Rows from block 5 of the image encoder of a small model that answers yes/no questions on an image's attributes, named by matrix and row number. Rows with one number belong to one neuron. Each number is 128 + 32 x the weight over its row's rms, rounded and kept within 0 to 255. All counts start at 0.
After each neuron's rows are labels from the 100 images, of 14848, where the neuron reaches its highest value: "strongest on" is what is common among them. Only what is clearly more common there than usual is listed. The data: photos with spoken descriptions (Open Images, Localized Narratives). In brackets: how many of the 100, against the usual share in percent.
# fc1: MLP up (encoder.blocks.5.mlp.fc1.weight, 1536x384), inputs 256-383
# fc2: MLP down (encoder.blocks.5.mlp.fc2.weight, 384x1536, transposed), outputs 256-383

fc1.187 [137 138 138 165 173 110 148 136 119 101 130 124 115 166 154 115 111  90 134 211 144  86  84 106 100 137 140 158 146 163 127  86  57  80 147 175  74 195 118  85  96 150 172 129 160 168 115 138 140 180 116 110 103 145 159 144  97 102 139 140  59 119 114 145 120 123 140 195 128 110 172 151 100  96 137 151 136 148  93 124  81 163 125 166 150 112 100 151 104 119  78 109  60 165 136 123 103 168 114  67 143 169 122 148 115 161 102 123 160 136 116  94 126 137 113 182 115 108 137  72  99  97 123  65 123 102 113 144]
fc2.187 [141 158  78 126 199 179 155  75 153 104  79 117 110 112  76 119 170 212 131 169 176 101 124 129 187 160 123 199 147 115 113  92 136  84 158 147 122 138 185 120 139 164 141 113 216 146 148 144 137 184 211 147 151 138  98 115 104 123 129 116  85 100  98 135 121  78 136  90 165  70 174 114 153 121 184  89 130 142 167 145 137  64 138 172 127 167 133 131  86 144  90 140  96 141 156 114 135 182 145 154 182 102 107 139 119 119 121 120 119 144 134 130 102 148 102  98 172  93 135  90 150 180 124  93 136 139  96 151]
strongest on: text has "white" (46 vs 12); text has "black" (43 vs 10)

fc1.218 [103 128  55 148 170 135 173  92  99 108 146  92 115 178 132 104 137  89 127 113 115 103 166  97 108 122 135 171 198 150 114  79 141  71 122 139 113  94 150 134 119 101 124 122  82 114  91 142 203 180 152 165 179 126 145  65 167  56 114 153 116 162 116 174 142 155  88 146 160  87  65 112 194 127 121 127 119 134 149  91  96  63  97 121 121 142 137 107  71 118 130 127 130 179 180 102 155 107 124 137 106 158 111 158 137 124 145 138  82 137 173 180 140  83 121 142 132 114 180 157 104 135 124 207 132 106 142 137]
fc2.218 [121 140 165  95 150 155  59 144 149 134  85 125 146 149  94 143 110  99 185 164 116  56  83 136 140 108 109 177  85 109 123 158  90 163 105 181  80 135  99 185 119 174 138 129  28 120 129 141 156 114 180 134 113 135  91 161 134 135 165 158 121  83  61 160 113 116 153 128 156 144 134 111 142 132 137 155 160 121 103 107 127 130 107 233 101 135 114 130  45 177  89 125 137 128 124 108 140 119 128 173 144 113 110 167  78 147 118 108 126 156  55 127 102 139 141 144 176 140 120 222 191 113 121 119 112 108 168 145]
strongest on: text has "standing" (48 vs 23.5); text has "man" (29 vs 12.3)

fc1.738 [155 104 126 136 165 165 155 147 162 126 115 135 114 146 113 139 104  94 100 109 139  98 123 115 118  83  78 202 147 124  89 143 137  90 126 138  85 175 165 140  95 146 161 103 126 120 145 132 177 115  87 137 117 130 148  95 148  94 108 111 136 189  68 164 119 188 107 104 132 151  24 165 157 162 129 149 191 171  74 128 148 125 142 149 135 123 205 123 106 119 134 147  60 145  96 135 127  93 118 104  81 108 104 173 195 105 119 146 190 161 157 154 121 138 139 142 130  99  85 142 158  94 145 159  80 117 164 108]
fc2.738 [144 187  57 116  71 179 152  96 139 128 187 181 100 188 163 124 129 113 121 128 109  70  83  72 126 180 125  63 139 161 117 118 127 100 129 169  89 138 163  79 166 109 116 107  29 165 105 146 115 181 106 144 103 138 134 164  78 124 161 121 100 123  99 189 144 142 114 130 120 150 124  88  96  76  93 163 151  91 117 149 107 127  99 182 117 125 129 131 160 132 130 111 112 171 100 100 117 205 163 121 108 131 153 150 124 148 124 187 132 178 178  99 152  95 114  43 174 134  89 144 171  99 105 135 119 162  91 143]
strongest on: text has "holding" (36 vs 16.1)

fc1.616 [134  76 140 121 130 106 192 136 185 132  98 147 190  97 135 110 138 127 183 159 165  80 156 102 183 100 117 125 123 144 147  79 116 111 177 110 159 121 140 117  92  81 112 121  87 180 157 160 158 102 191  73 114 119 156 152 133 126 105 110 133  85 136 136 118 133 156 135 128  65 107 106 168 127 138 162 162 133 121 191 147  92 161 107 118 113  75 142 138  99 116 104  96 164 152 101 184 142 156 111 110 180 122 127 126 144 150 151 111 183 140 129  84 179 121 105 160 214 189 110 115 138 110  69 124 112 140 162]
fc2.616 [156 126 131 136 154 131  99 102 143 104  90 142 160 112 121 110 139 134  74  95 107 149 138 105 157  69 160  97 132 104 118 138 144 184 123 135 124 145 137 131  92 144 102 195  85 147 160  71 159 141 139 116 188 120  66 105 136  91 156  99 130 139 173 143  89 119 172 144  96 199 143  91 146 119 164 189 139 145 156 156 112 150 114 159 139 128 149 119 142  92  88 129 160  79  78 119 115  93 113 102 165 123  93  79 101  89 107 127 126 106 152 224 147 100  95  91  78 141 161 139 101 176 122  95 138 106 109 102]
strongest on: text has "trees" (73 vs 27.5); text has "sky" (70 vs 24.7); text has "clouds" (26 vs 4.5)

fc1.7 [138 121 153 107 110 171 189 134 188  79 125 160 176  52 111 130 123 168 179 167 118 126 164  86 149 119 110 122  97 152 130 181 133 168 145 123 124 103 109 160 114  79  99 147  82 151 180 108 140  95 168 135 104 100 160 123 100  94  98 150  89 113 145  78  90 124 108 153 100 119 101 118 156 161 112 139 172 161 100 191 164  86 129 120  91 111  64 140 155  91 116 109 127 163 185 115 133 213 143  61  88 159 152 126  99 104  69 124 146 142 149 112 104 113 111 132 114 173 115 146 150 132 101 104 115 144 150  90]
fc2.7 [134 112  94 131 140  99 128 165 133 118 118  89 125 149 115  70 156 158  92  89 134 126 145 147 158 131 131 113 127 173  86 139 127  74 118 190 150 192 137  86 137 159  88 150  72  95 129  37 127  91 168 150 123 148  87 127 204 111 138 103 146 149 126 151 119 141 176 102 117 162 122  79 183 123 116 168 132  88 110 151 128 112  85 169 138 147 169 140  66 138 107  70 137 110 107 139 126  74  96  87 132 115  87 125 121 115 124 132 149  52 208 154  77 100 121 125  69 117 142 141 109 144 126 122 165  97  93 174]
strongest on: text has "trees" (77 vs 27.5); text has "sky" (51 vs 24.7); text has "grass" (27 vs 10.1)

fc1.232 [123 125 173 104  94  97  24 103 139  93 184 143 137 133 103 103 130 110 123 114  98 103 115 150 136 128 153 161 104 163 130 157  85 146  89 162 109 145 152 128 116 154 140 130 137  45 115 133 117  90 145 174 131  90 124 131 144 128 149 141 140  98  77 182 154 117 157  96 139 135  89 137  91 157 142 151 154 193 160 157 125 163 169 129 104 143  91 146  90 154 183 125 134  62 100 129 120 144 134 129 108 107  92  85 148 114 165  79 147 104 147 104  61 107 124 140  84 188 136 143 176 148 140 150 190 165 108 101]
fc2.232 [127 167  23  77 120 126 197 128 115 147 162 125 144 107 101 156 153 146 202 102 139 174 137 141 121 161  97 151 147  96 120  82 152 114 151  92 147 164 164 154 146 118 176  83 144 153 173 171  94 129 146 117 148 161 124  76 168  98 139 144 166 122 176  75  74 151  99 161  65  99 169 104 213 155 129 134 140 125  87 135  98 159 123  95 154 149 163 110 109  89  91 152 130 144 166 147 154 160 106 161 168 151 110 150 123 131  82 204 123 171 145 109 192 105 118 178 147  87 102 102 123 122 151  85 121  71 137 134]
strongest on: text has "trees" (58 vs 27.5)

fc1.428 [134 148  66 130 198 157 130 132 151 131  94 124 137 115 118 110 141 128 142 108  97 134 172 123  86 117 117 170 104  46 133 149 101  71 138 136 157 131  94 144 166 112 158 166 166 149  91 166 137 126 116 134 159 126 165  83  93 121 115 128 169 170 106 176 107 113  90 118 191 164 108  97 200 143 123 117  49 177 122 106  71  71 105 117 123 129 125  97  87  80 112 144 107 161 132 128 111 121  74  92 144 152 142  68 171 156 180 106 103 116  97  87  49 170  90 132 125 146 154 131 188 154 130 125 123 146 167 166]
fc2.428 [105 169 150 141 220 153 144 142  80 117 197 112 135 137 145 147 159  93 172 112 135 206 114 169 122 123  87 130  69 129 102  82 133  89 135 148 174 153 106 103 150 184 151 144 133 192 136 120  88 113 166 115 164 146 124 157 152  93  84 191 138 105 112  80 157 127 132 109 158 170  56 127 203 136 140 143 115 117 154 178 164 152 105 157  90 141 107  96  63 111 151 132  82 119 128 138 113  75 113 129  97 111  81 142 101  95 139 108 104 144 132 139  83 182 151 164  74 128 199 129 123 118 109 103 113 143 231 108]
strongest on: text has "standing" (48 vs 23.5); text has "wall" (47 vs 19.9); text has "screen" (36 vs 2.2)

fc1.49 [150 150 131 162 190 130 135 166 145 106 128 108 145 150 142 132  89 100  89 165 135  73 143  56 145 119 148 180 143  96 137 104 127  99 178 184  97 206 172 149 105 149 131  94 182 144 147 123 153 104 159 102  98 162 157 156 157  88 154 133  96 130  78 154 142 132 123 128 158 130  92 128  78 123 134 131 143 160  68 110  95 139 161 159 164 144 137 127 114 125 109 147 114 166 107 141 103  87  66  73 170 130  60 193 125 103 113 123 206 125 113 105  96 140 167 141 106 114 104  93 118  81 126 112  99 102 104 134]
fc2.49 [152 153  96 131 149 192 104  74 136 126 116 174 134 143 132 166 133 144  91 152 186 114  97  93 181 207 106 137 128 149  68 110 113  49 143 137 139 157 121 151 127 127 167 134 175 150 132 123 155 173 191 162 143 101  99  81  85 114 143 156 100 138 116 104 159 122 104  93 154 105 154 111 134 140 112  62 155 164 146 188 131  52 111 245  42 121 124 114  83 118 108 114  64 141 148 123 147 199 164 126 160  95 134  74 133 132 115 121 139 129 144 146 111  97 119 135 147  67 141  64 139 126 133 134 169 104  71 106]
strongest on: text has "white" (46 vs 12); text has "black" (45 vs 10)

fc1.145 [121 164  83 118 176  88 121  84 178 126 149 138 134  98  93 136 113 165  50  94 161 182 130 132 194 148 156  81 143  92  94 181 149  85 179 110 105  73 139 136 160 113  96 148  98 145 148 115 161 112 138 110 104 118  89 125 181 145 126 141 104 124 162 167 142 146 122 130 173 122 128 131 146 124 150  74 147  79 137 107 126  40 173 160  76 209 157 160 137 173  95  63 145 138 132 128 100 160 109 162 142 148 124 113 132 101  84 125 127 137 150 105 105 152  56 144 163 182 139 170 135 122 130 140  83  94 115 168]
fc2.145 [ 97 118 158 174 148 114  80 127 172 164 153 164 130 159  90 123 136  93  97  81 140  80 148 123 159  69 176  85 139 162 116  85 171 105 133 122 137 139  96 130 140 171 117  81 145  99  70 141 115 136 158 161 164 120 168 177 135 157 140  83 153 136 131 162 127 122 107 113  56 127 138 130 101 101 125 156 139 150 101 102 165 135  94 210  71 122 102 156 170 143 130  83  95 122 115 153 180  91 141  96 113  64  78 151  75 166 149 115 130 114 112 100 134 123 104 153 149 138  87 139 147  74  68 158 162 180 135 132]
strongest on: text has "table" (33 vs 12.7)

fc1.241 [144 143  85 156 119 146 114 102 147 135 134 142 143 148 140 195 102 162 116 151 101 125 104 134 107 142  29 138 110 155 120 164 140 116 141 106 102 145 169  83 139  96 139 143  77 141 138 108 156 166 108  96 130 158 133  86  84 108 186 101 116  96 135 128 179 154 106 148 158 132  75 203 135  83 155 161 176 144  94 128 104  99 191 136 103 142 121 137 129 141 124 118 128 122 162 106 121 146 122  93 103 102 142 147 139 123 138 126 127 136  96 175 147  74  89 144 162 147  96 158 117 179 123 131  94 139 171 144]
fc2.241 [133 133 154 130  90 134 170 161 126 135 149 152 171  97 139  93  81 123 113 116 165 134 138  58 175 201 178  77 133 105 119 166 121  92 115 143  94 116 134 146 110 156 125  77 161 102  83 145 162 115  57 137  59 121 124 120 119  97 122 133  74 135 136 170 140 151 166 125 100 197 148  88 139 139 139 137 211 122 142 160 163 152 122 157 127 119 151 160 183 189 131 134 139 143 102 186 147 119 146 133 108 172 155  78 123 145 116 105  86 134 146 104 141 117 133  73 131  80 114 129 126 163 114 136 117 103  98 141]
strongest on: text has "holding" (41 vs 16.1)

fc1.28 [103 108 159 137 109 134 120 130 130 101 151 154 113 147 150 125 160 136 107  97 126 143  98 163 138 153 137 117 176 138 167 110 153 134  72 130 126 133 120 127  91  83 122 156  87  90  58 131 178 121 101 103 126 106 140 113 153 143 172 108  89 144  61 132  84  79  85 157 171 155 111 186 150 150 119 164 160 111 106 122 141 121 167 149  73 129 154 133  94 131  95  95 131  73 108 109  99 166  55 141 146 103  99 110  88 127 102 129 141  99 117 114 159  84 121 181 129 194 153 131 126 123 104 158 135 115 127 112]
fc2.28 [ 75 104 134 158 140 141 116  43 118 135 125 132 138 119  93 176 112 153 153 108 106 117 123 142 134 152 129 126  87 121 129 152 150 120 156 161 131 100 110 104  84 110  52 137 127 169 130 162 127 142 169 127  98  92  51 127 188 149  83  85 118  68 140 114 101 152 139 137 126 167 126  95 148  97 151  59 146 146 121 139  63 159 113 134  98 114 122 115 161 123 172 158  91 112 111 161 147  91 115 115  87 190 138 131 155 189 140 142  83 162 130 118 168 177 121 137 118 183  79  59 134 156 121 150 163  77 107 125]
strongest on: text has "standing" (47 vs 23.5); text has "wearing" (31 vs 12.5)

fc1.352 [156 150 218 133 126 160 124 114 143  88 112  60 133 196  95 124 122 147 176 154 150  82 148 107 176 161 187 148 128 161 131 145 139  97 128 178 108 181 106 163  98 119 136 120 159 132 112 160 141 120 111 153 108 157 171 118  71 128 117 131  81 122 104 156 125  84  74 138 141 131  72 111 145 144  88  94 121 117 178 134  77 140 117 112 159 123 136 111 135  89 122 170 125 135 106 141 108 127 119 105 129 114 108  59  72 147  72 100 143 131 125 130 114 127 156 134 167 125 112  83  84 125  98 146 141 122 105 109]
fc2.352 [116  96  90  90 149 125 118  49 125 116 114 143 135 141  47 154 128 164 116 100 118 120 115 143 191 170 156  88 150 113  89 102 180  80 147 139 173 104 149 115 111 152 132 120 150 150  86  94 127 143 172 153  85 112 113 170 194  93 109 111 135 143 120 130 124 120 146 113 142 135 182 109 171 150 143  58 112 135 152 175 168  94 146 142 138 158 107 113 102  76 131 157 115 151 176 146 182 149 177  87 144 168 118 141 120 125 168 180  85 113 183 103 150 124 131 138 151 151 131  77 142  88 158 190 195 131  61 125]
strongest on: text has "standing" (48 vs 23.5); text has "wall" (44 vs 19.9); text has "man" (29 vs 12.3)

fc1.653 [110 162 157 188 118 171 192  89 117 129 121 169 137 115 115 126  94 160 153 205 196 133 196 111 137 165 172 204 129 120  88 150 162 100 125 109  99 113  78 191 144 144 152 146 138 100 165 172 153 111 109 107 114 160 138  95  95  79  93 136 157 152 153 135 131 117 149 144 140 157 112 134 202  97 140 128  99  79  79 138 103 110 154 113  99  76 128 117 166  80 146 146 114 162 152 158 190 127 111 104 123 183 162 147 120 109 135 126 112 193 171 106  96 139 103  85 138 173 191 114 130  77  92 175 143  82 157 178]
fc2.653 [158 103 133 119  68 126  98  99 172 132 133 132 127 142 133 166 119 101 153 132  63 116 105 113 127 132  89  76 104  86  97 100  89  98 127 167 114 137 177  36 147 176 174 141  91 121 127  99 178 138 144 114 146 131 151 131 163  82 172  92  70 135 111 133  84 151 158 132 140 109 160  68  87  93 145 135 173 179 175 136 133  60 129 133 183 162 195 159  38 100 152 109 147 111 171 154 111 109 143 137 126 129  89 183 149 180 144 130 130 124 101 136 166 129 107 125 170 106 102  92 155 182 141 121 136 151  95 176]
strongest on: text has "water" (29 vs 8)

fc1.64 [137 154 167 150  86 144 125 155 110  84 143 117 210  85 179 161 112 147 168 202  98 126 155 167 153 108 115 121 150 182 134 154 108 165 141 145 116 136 163  72 144  68 128 154 186 139 176  99 162 131  96 180 154  66  74 131 121  86  69  83  79 152 143 118 105 153 116 174  53 114 139  62 141  85 122 124 135 169 120 152 143 139 119 108 165 107 171 154 144 110  86  92  92 156 144 121 145 117 128 134 121  79 140 115  94 115  69 104 146 169 141 117 162  93 118 129 116 111 108 117 106 149 157 213  77 148 151 108]
fc2.64 [157 116 128  84 167 169  85 176  77 109 127 129 174 149 113 116 112  79 174 185 119 111 109  94 140 121 118  77 165  93 165  96 131 107 149 129 163 140 120 144 164 183 127 110 115 153 137 168  87 136 165  94 124 163  94 113 130 108 122 177 171 149  56 171 160 110 146 102 212 136 125 139  87 127  65 112 151 140 139 186 139 167 139 101 119  63 157  85 168 158 178 154 161 149 142 122 174  99 142 155 158 101 141 171 165 119 138 133 169 138 135 134 142  66 129 108 147  71 101 151 130 105 109 173 142 104 112  88]
strongest on: text has "table" (33 vs 12.7)

fc1.374 [ 94 152  92 151 143 117  71 112 166 131 147 136 174 105  80 139 119 119 107 106 148 134 115 136 142 167 132 144 102  76  99 138 164 166 167 129  99 142 161 131 104  92 159 166 116  65 141 102 151 125 166 138 136 117  93 124 182  64 114 143 150 132 143 130 156 169 183 132 122 172 115 166 141 147 149  97 176 167  99 126 116  49 123 170 115 140  89 152  89 101 104 103 170 174 108 105 108 130 126 113 112 163  89 181 153 119  96 185 120 128 141 155 118 139 158 149 115 180 124 139 147 130 108 183 113  99 114 144]
fc2.374 [ 97 165 188  40 105 165 125 157 163 106 138 200  97 172 170 142  95  67 144 154 115 125 127 105 158 154 123 145 136 140 113 157 113 145 111 123 133 101 142 116 147 141 120 132 120 173  80 119 112  74 162 151 156 136  73  89 122 129 135 124 113 122 184 103  87 163  84 151 182 117  87 117 140  85 150 133 107 136 137 163 116 126 145 187 111  69 112 123 159 122 151  77 107 133 139 161 139  91  88 137 142  91 125 166  61 116 149 138 123 118  66 108 117 134 123 129 128 153 102 104 126  41  97 136 122 207 158 154]
strongest on: text has "standing" (48 vs 23.5); text has "people" (47 vs 21.5); text has "man" (32 vs 12.3); text has "woman" (25 vs 9.4)

fc1.356 [117  95  89 182 135 191 107 136 138 126 169 111 128 123 157  93 142 172 129 133  76 107 179  94 145 155 112 177 201  86 121 102 143  96 104 172 127 102 173 115 124 145 144  97 113 148 120 166 141 185 180 134 108 107 151 100  82 161  70 124 153 129  75 164 126 107 116 112 105 153 174 187 134 106  80 161  91 130 104 155 191  84 151 156 143 146 101 169 104 142 151 170  90 154 164 141 114 130 128 161 166 128 108  99 172 122 170  88 147 145 233 125  37 104 100 124 152  87 130 163 166 147 166 146 210 138 104 160]
fc2.356 [ 63 139 126 116 159 134 130 162  94 179 158 134 149 166 162 189 140  45 113 169 160 103  75 188 138 142 121 177  76  97 120 164 114 171 158 226 146 146  96 105 138 162 116 141  71 126 142 132 132  81 165 112 169 108 100 148 195  72 140 160 114  76  64 118 111 130 146 134 112 133 106 114 147 101 213 128 161 152 124  82 104  89 107 111 103 134 128 134  77 157  81 147 132 105 142 153 135 148 128 138  83 119 127 141 109 158 169  90  91 126 131 148 106 179 204 163 136 108 218 146 145 146  81 109 119 139  75 149]
strongest on: text has "holding" (42 vs 16.1); text has "wall" (42 vs 19.9); text has "person" (37 vs 16.4); text has "man" (36 vs 12.3)

fc1.63 [138  74 161 168 166 159  54 158 118  59 149 122 137 115 120 158 131 165 149  65 139 105 104 143 133 133 157 166 171 133  80 134 104 152 149 149 123 102 151 188  91 100 188 157 151 128 106 155 112  77  90 151 123 116 109  96 140 101 143 154 128 107 105 116 124 123 172 156 203 155  31 102 164 186 127 117 132 109 110  89 130 110 131 143 198  74 122 184  77 167  91 135 157 134 127 103 135 163 129  89 118 111  81  96 105  96 124 159 116 174 137  92 130 132 114 135 124 139 138 116 183  80 126 202 131 150 129 170]
fc2.63 [108 148 139 124  63 159 126 107 133  94 140 188  71  91 157 167  62 137 113 130 129 109 151  79 171 174 100 154 123 139 132 165 156  99 147 133 151 102  97  51 128 166 163 111 107 162  79 124 127 126 124  88 111 128  98 138 160 159  68 111  73 126 122  75  95 198 162  93 142 150 128 138 158 100 135  97 121  98 173 124  91  83 167  84 191 144 166 118 144 146 138 118 141  82  86 128 157 116 149 146 196 167 112 158 173 133 167 147 154 117 167  90  95 175 145 153 117 146 110  72 167  98 114 168 104 153  77 123]
strongest on: text has "holding" (36 vs 16.1)

fc1.340 [154 116 116 121 149 161 146 156  84 128 159 120 109 106 140 155  73 191 176 174 128  99 150 108  89 152 105 150 109 180 108  69 148 129  94 103 113 176 146 113  92  83  88 126 127 119 166 125 122 131 175 176 134  77 100 153  65 117 147  89 125 163 138  95 158 127 159 165  75  48 177 102 133  82 138 143 153 100 109 144 149  90 142  88 121 101 105 141 146 162 119 127 119 248 125 133 183 153 194 119 104 141 103 118 130 115 121 135 184 123 147 130 189 146  88  75 124 151 171  96 117 113 120 236 103 153 146 130]
fc2.340 [131 107 125 116 159  90  85 145 161 202 129 117 174 116 150 138 167  92 110 160 131 133 116 135 115 100 136 112 121 112 113 151 183 123 157 129  95 203 170 113 140 140 162  72 145 125 134 175 164  79 119 130 101 140  96 125 122  96 124  97 108  75 133 175 139 145 125 118 180 159 137 104 157 109 117 176 131 120 124 127 132 142 122 124  86 126 144  91 117 112  89 129 159 116  73 111 120  85  55 115 144  69 156 119 149 130 121  92  90 120 138 112 152  70 148 173  44 140 129 170 143 198 138  75 116  97  94 137]
strongest on: text has "table" (33 vs 12.7)

fc1.27 [132 132 190 123 116 120 171 104 140 112 132 191 148 115 152 152 155 104 129 125 150  97 122 121 167 103 120 139  87 152 179 182 138 137 144 182 138 110 158 207 118 107 110 126 111 124 145  91 142 120  73 168 131 150 155 164 152  78 101  67 116 138  35 113 174 183 103 139 135 126 113 128 168 159 127 119 107 137 132 104 164 172 162 129 145  99 155  93 159 178 122 112 112 128 130 111 145 106 144 155  70 128 126 157 175 113  42 183 115 156 177 190 108 146 145 123 151 120 130 102  92 103 143 124 103 104 152 143]
fc2.27 [187 200  85 153 123 164 155 116 126  98 196 105 102 190  88 123 109 147 111 141 122 127  39 125 123 138 138 143 132 112 124 106  90  89 107 201  75 157 165  89 175 119 115  90  95 159 125 182 118  75 109 137 185 108 119 116 112 161 123 126 131 200 149 185 122 142 145  84 129  85 161 135 139 102 123 122 124  56 112 169  89 108  72 122 143 119 152 128  91 113 115  91  77 134 173  88 135 181 173 140  82 128 110 167 177 145 136 149 116 120 119  89 121 141 104 134  96 138 124  62  82  72 123 144 132 127 119 139]
strongest on: text has "water" (77 vs 8); text has "sky" (77 vs 24.7); text has "trees" (62 vs 27.5); text has "buildings" (40 vs 11.1)

fc1.436 [163  98 121  99  92 164 171 165 155 118 121 161 101 151 154 158 104 119 163 128 160 125 103 118 165 154 167 135 167 119 205 166 157 154 101 131 139 127 148  96 135 120  50 129 113 150 158 133  96  96 111 128 191 128 142 138 101 158 122 113  88 121  87 153 142 146  79 132 141 123 109 157 116 131  55 126 145 122 140  83 179 138 148  89 156 131 197  67 130 125 160 115 187 149  71 140 119 185  87 174 100 103 182 189 111 115 108 108 109 129 138 124 163  83 172 110  89 175 142 176 121  74 123 146 138  98 176 171]
fc2.436 [180 168 172 179  41 126 158 123 147  93 118 106 117 160 115  85 100 135 156 106 128 156  98 126  87  68 164 159 143  89 152 106 107 118 122 174 145 126 103 132 157  97 133 160 130 159  91 111  96  92  69  64 203 181 138 142 127 178 143 126 117 184 128  93  76 142  99 184 112 136  96 145 109  93 125 151  91 129 108  76 167 175  96  86 162 181 151 131  37 101 138 153  79 126 167 104 164  89 176 180 127  93 158 163 106 138 124 116 116 163  97 124  95 144 122  80 147  77  90  96 150 103 145 169 108 160 113  79]
strongest on: text has "water" (39 vs 8)

fc1.375 [133 138 159 115 159  60 131  93 162  99 148 168 130 110 129  42 214 115  91 151 132  75 123 124 129 112 122 120 125 135 110 143 132 167 127 117 184 179  88 150 107 161 149 117 143  35 112  97 106 126 115 185 160 134 112 114 180 126 153 193 110 205 100 182 113 168 125 122 174  72 122 113 131 126 169 125  90 150  72 173 111 106 141 108 111  95 115 109 142 119 121 120 144  90 149 123 101 110 137 166 114 108  90  66  85 141 159 147 139 186 125  81 111 196  97  75  80 156 110 166 116 106  78 152 144 181 108 131]
fc2.375 [109 141  83 146 124  93 102 175 139 135 145 105 188 164  83 146 188 139 139  58 169 191 124 169 131 196 154 132 114 123 146 114  34 129 133 125 114 167 114  76 166 113  69 103  99  77 136 147 118 177 103 161 142 116 113 125 151  93 188 112 110  86 187 114 125 132  92 144 164 172 193 131 108 124 142  99 144 147 100 148 136 154 102 132 109 157 136 102 137 124 139 155 123 141  93 147 138 126  90 145 130 175  93 145  83 120 123 121  89 145 128 116 124 130 135 130 105 145 121 121 126 141 163 136 170  82 134 170]
strongest on: text has "trees" (63 vs 27.5); text has "sky" (55 vs 24.7); text has "plants" (41 vs 10.2)

fc1.107 [150  92 129  94  53 153 166  57 160  83 142 182  97 119 120 140 183 126 153  88 140 133  93 106 121 137 177 146 138 150 159 169 164 138  99 129 181 117 117 127 114  99  75 153  96 142 169  88 119  82  97 124 166 138 152 132 106 106 146 105 123 131  95 121 149 145  99 104 114 163 117 140 123 167 107 132 124 156 156  92 130 187 124 134 137 102 140  77 107 153 158 104 149 161 111 180 142 142  97 205  67 120 150 210 129 119 100 129 134 148 138 214 113 128 171 148 146 145 107 150 126  73  98 163 146 130 164 167]
fc2.107 [196 174 176 146 134 109 144 184 134  76 157 101 123 180 139 139  87 120 143 147  70 196  86 140 107 109 148 191 138 140 158 145  59 103 114 172  94 140 141  66 161 100 130 106 120 191 126 108 128  90 124 152 162 163 118 155  95 157 158 126 119 122 141 126  88 213 116 189 154 113  96 150 120 105  99 156 136  79  84 145 137 126  83  38  98 191 163 139  74  99 162 137  84 101 198  50  98 116 157 127 110 148 129 157 167 136 143 130 109 160 146 110  84 146 105 108 134 131 118 104  99  87 110 118 137 148 112 116]
strongest on: text has "water" (49 vs 8)

fc1.755 [ 98 169 119 134 155  87 135  48 127 151 161 109 161  63 126 138 216 132 182  85 118 172  99 148 129  71 166 125 182 132 117 163 161 115 148 110 108 111  87 152 164 162 109 164  98 127 198 128  80  87 142 110 110 161 103 117 125 110 107 144 105 108 172 108 140 154 119 142 127 161  98 120 119 147  73 149 102 159 132  88 134 125  62 125 143 145 103 109 134 139 160 181  91  98 141 140 162 135 160 103 122  98  92 115 115 117 112 110 147 140 146 150 157  77 122 101 108  83  69 111 163 104  92 175 101 168 154 163]
fc2.755 [124 159 129  97  84  95  84 218 145 128 122  83 114 199 167 163 135 108 135 101 159 183 146 124 159 142 149  70 143 171 118 112 120 154 173 181 141 147 142  98 170  99 107 107 128  97 116 124 107 125 111 155 139 102 114 161 133  92 126 125 129 179 174 109 151 154 136 161 143 115 142  95 134 137 110 143 158 132  90 155 133 167 105 114 126 185 126 144 137 159 144 138 112 124 167  78  87 112  57 160 123 151  87  80 146 129 113 159  95 123 124 163 117 128 175 130 156  87  73 133 108 153 147 127 141 147  24 113]
strongest on: text has "trees" (79 vs 27.5); text has "sky" (55 vs 24.7); text has "buildings" (31 vs 11.1)

fc1.475 [162 171 111 150 170 198 117  66 136 122 111 108 134 123 105  77 122 125 165 200  97 119 131 111 147 132 146 194  93 105  74 161  91 101 130 114  66 150 134 238 144 151 115 106 168 105  87 137 141 172  53 186 154 111 132 135 124 171  77 113  70 186 100 186 111  98 117  97  84 146 103 133 125 117 164 133  95 126  73 108  92 126  72 183 128 121 110  76 103 135 103 177 123 109 106 104 155 129 127 127 103 127 135 110 118 127 189 110  86 116 120 113 136 150 128 124  84 161 178 194 167 175 137 128 122 128 156 121]
fc2.475 [100 121  83  87 148 169 121 144 120 121 153 110 113 110 121 167 209  66 147 134 140 154 161 171 102  88  69 107 148 101 111 145 138 148  75 150 152 123 106 156 130 164 165 171 116 143 152 162 133 107 150 119 191 137 111 100 163 145 202  95 140 116 135 100 128  67 125 153 157 128  89 130 190  82 113 121  65 122 162 149 127 121 107 160 110  97  72 214  25  96 102 145 145 121 156 161 137 109 101 184 112 126  92 149 158 115  96 111  76 132 130 134 132 149 105 169  96 110 124 106 122  61 123 118 122  88 122  83]
strongest on: text has "table" (32 vs 12.7)

fc1.36 [102 167 104 121 162 169 170 126 167 129 103 136  94 130  91 137 167 143 118  90 185 132 155 137  96 148 156  50  68 156 124  89 143 135 150 106 159  45 158 139 120 136 120 155 148 154 132 150 118 174 190  88 122 119 119 181 124 100 104  89 123 111 126 136 182  60 141 141 110 159 104 162 141 172  76 111 157 195 131 137 177  91  89 113 118 101 121  82 132 144 191  56 134 114 160 103 115 159  89 145 118 138 149 172 102 133 127 106  97 167  37 179 113  89 124 152 167 166 105 146 118 133  95  65 147 131 144 122]
fc2.36 [213 145 120  99 152 176 148 113 104 111 106 100 149  77 125 107 140 119  48  66 130 135 129 149 106 140 105 170 123 147  85 140 101 153 173 122 144 148 133 163 141 140  77 170 137 139 194 103 107 102 116 130 180 152 121 145 111  84 137  91 175 129 103 186 163  79 135 114 128 132 142 122 167 171 132  87 180 125 167  86 173 158 144 155  88 136 170 181 114  61 140  92 109 180 124 121 138 126 102 105 116 140  78 159  75 112 137 105 130 104 116 173 147  81 191 112 186 119 154  79 108 124  87 143 164 132  88  98]
strongest on: text has "trees" (59 vs 27.5); text has "sky" (57 vs 24.7); text has "grass" (36 vs 10.1); text has "building" (25 vs 8.7)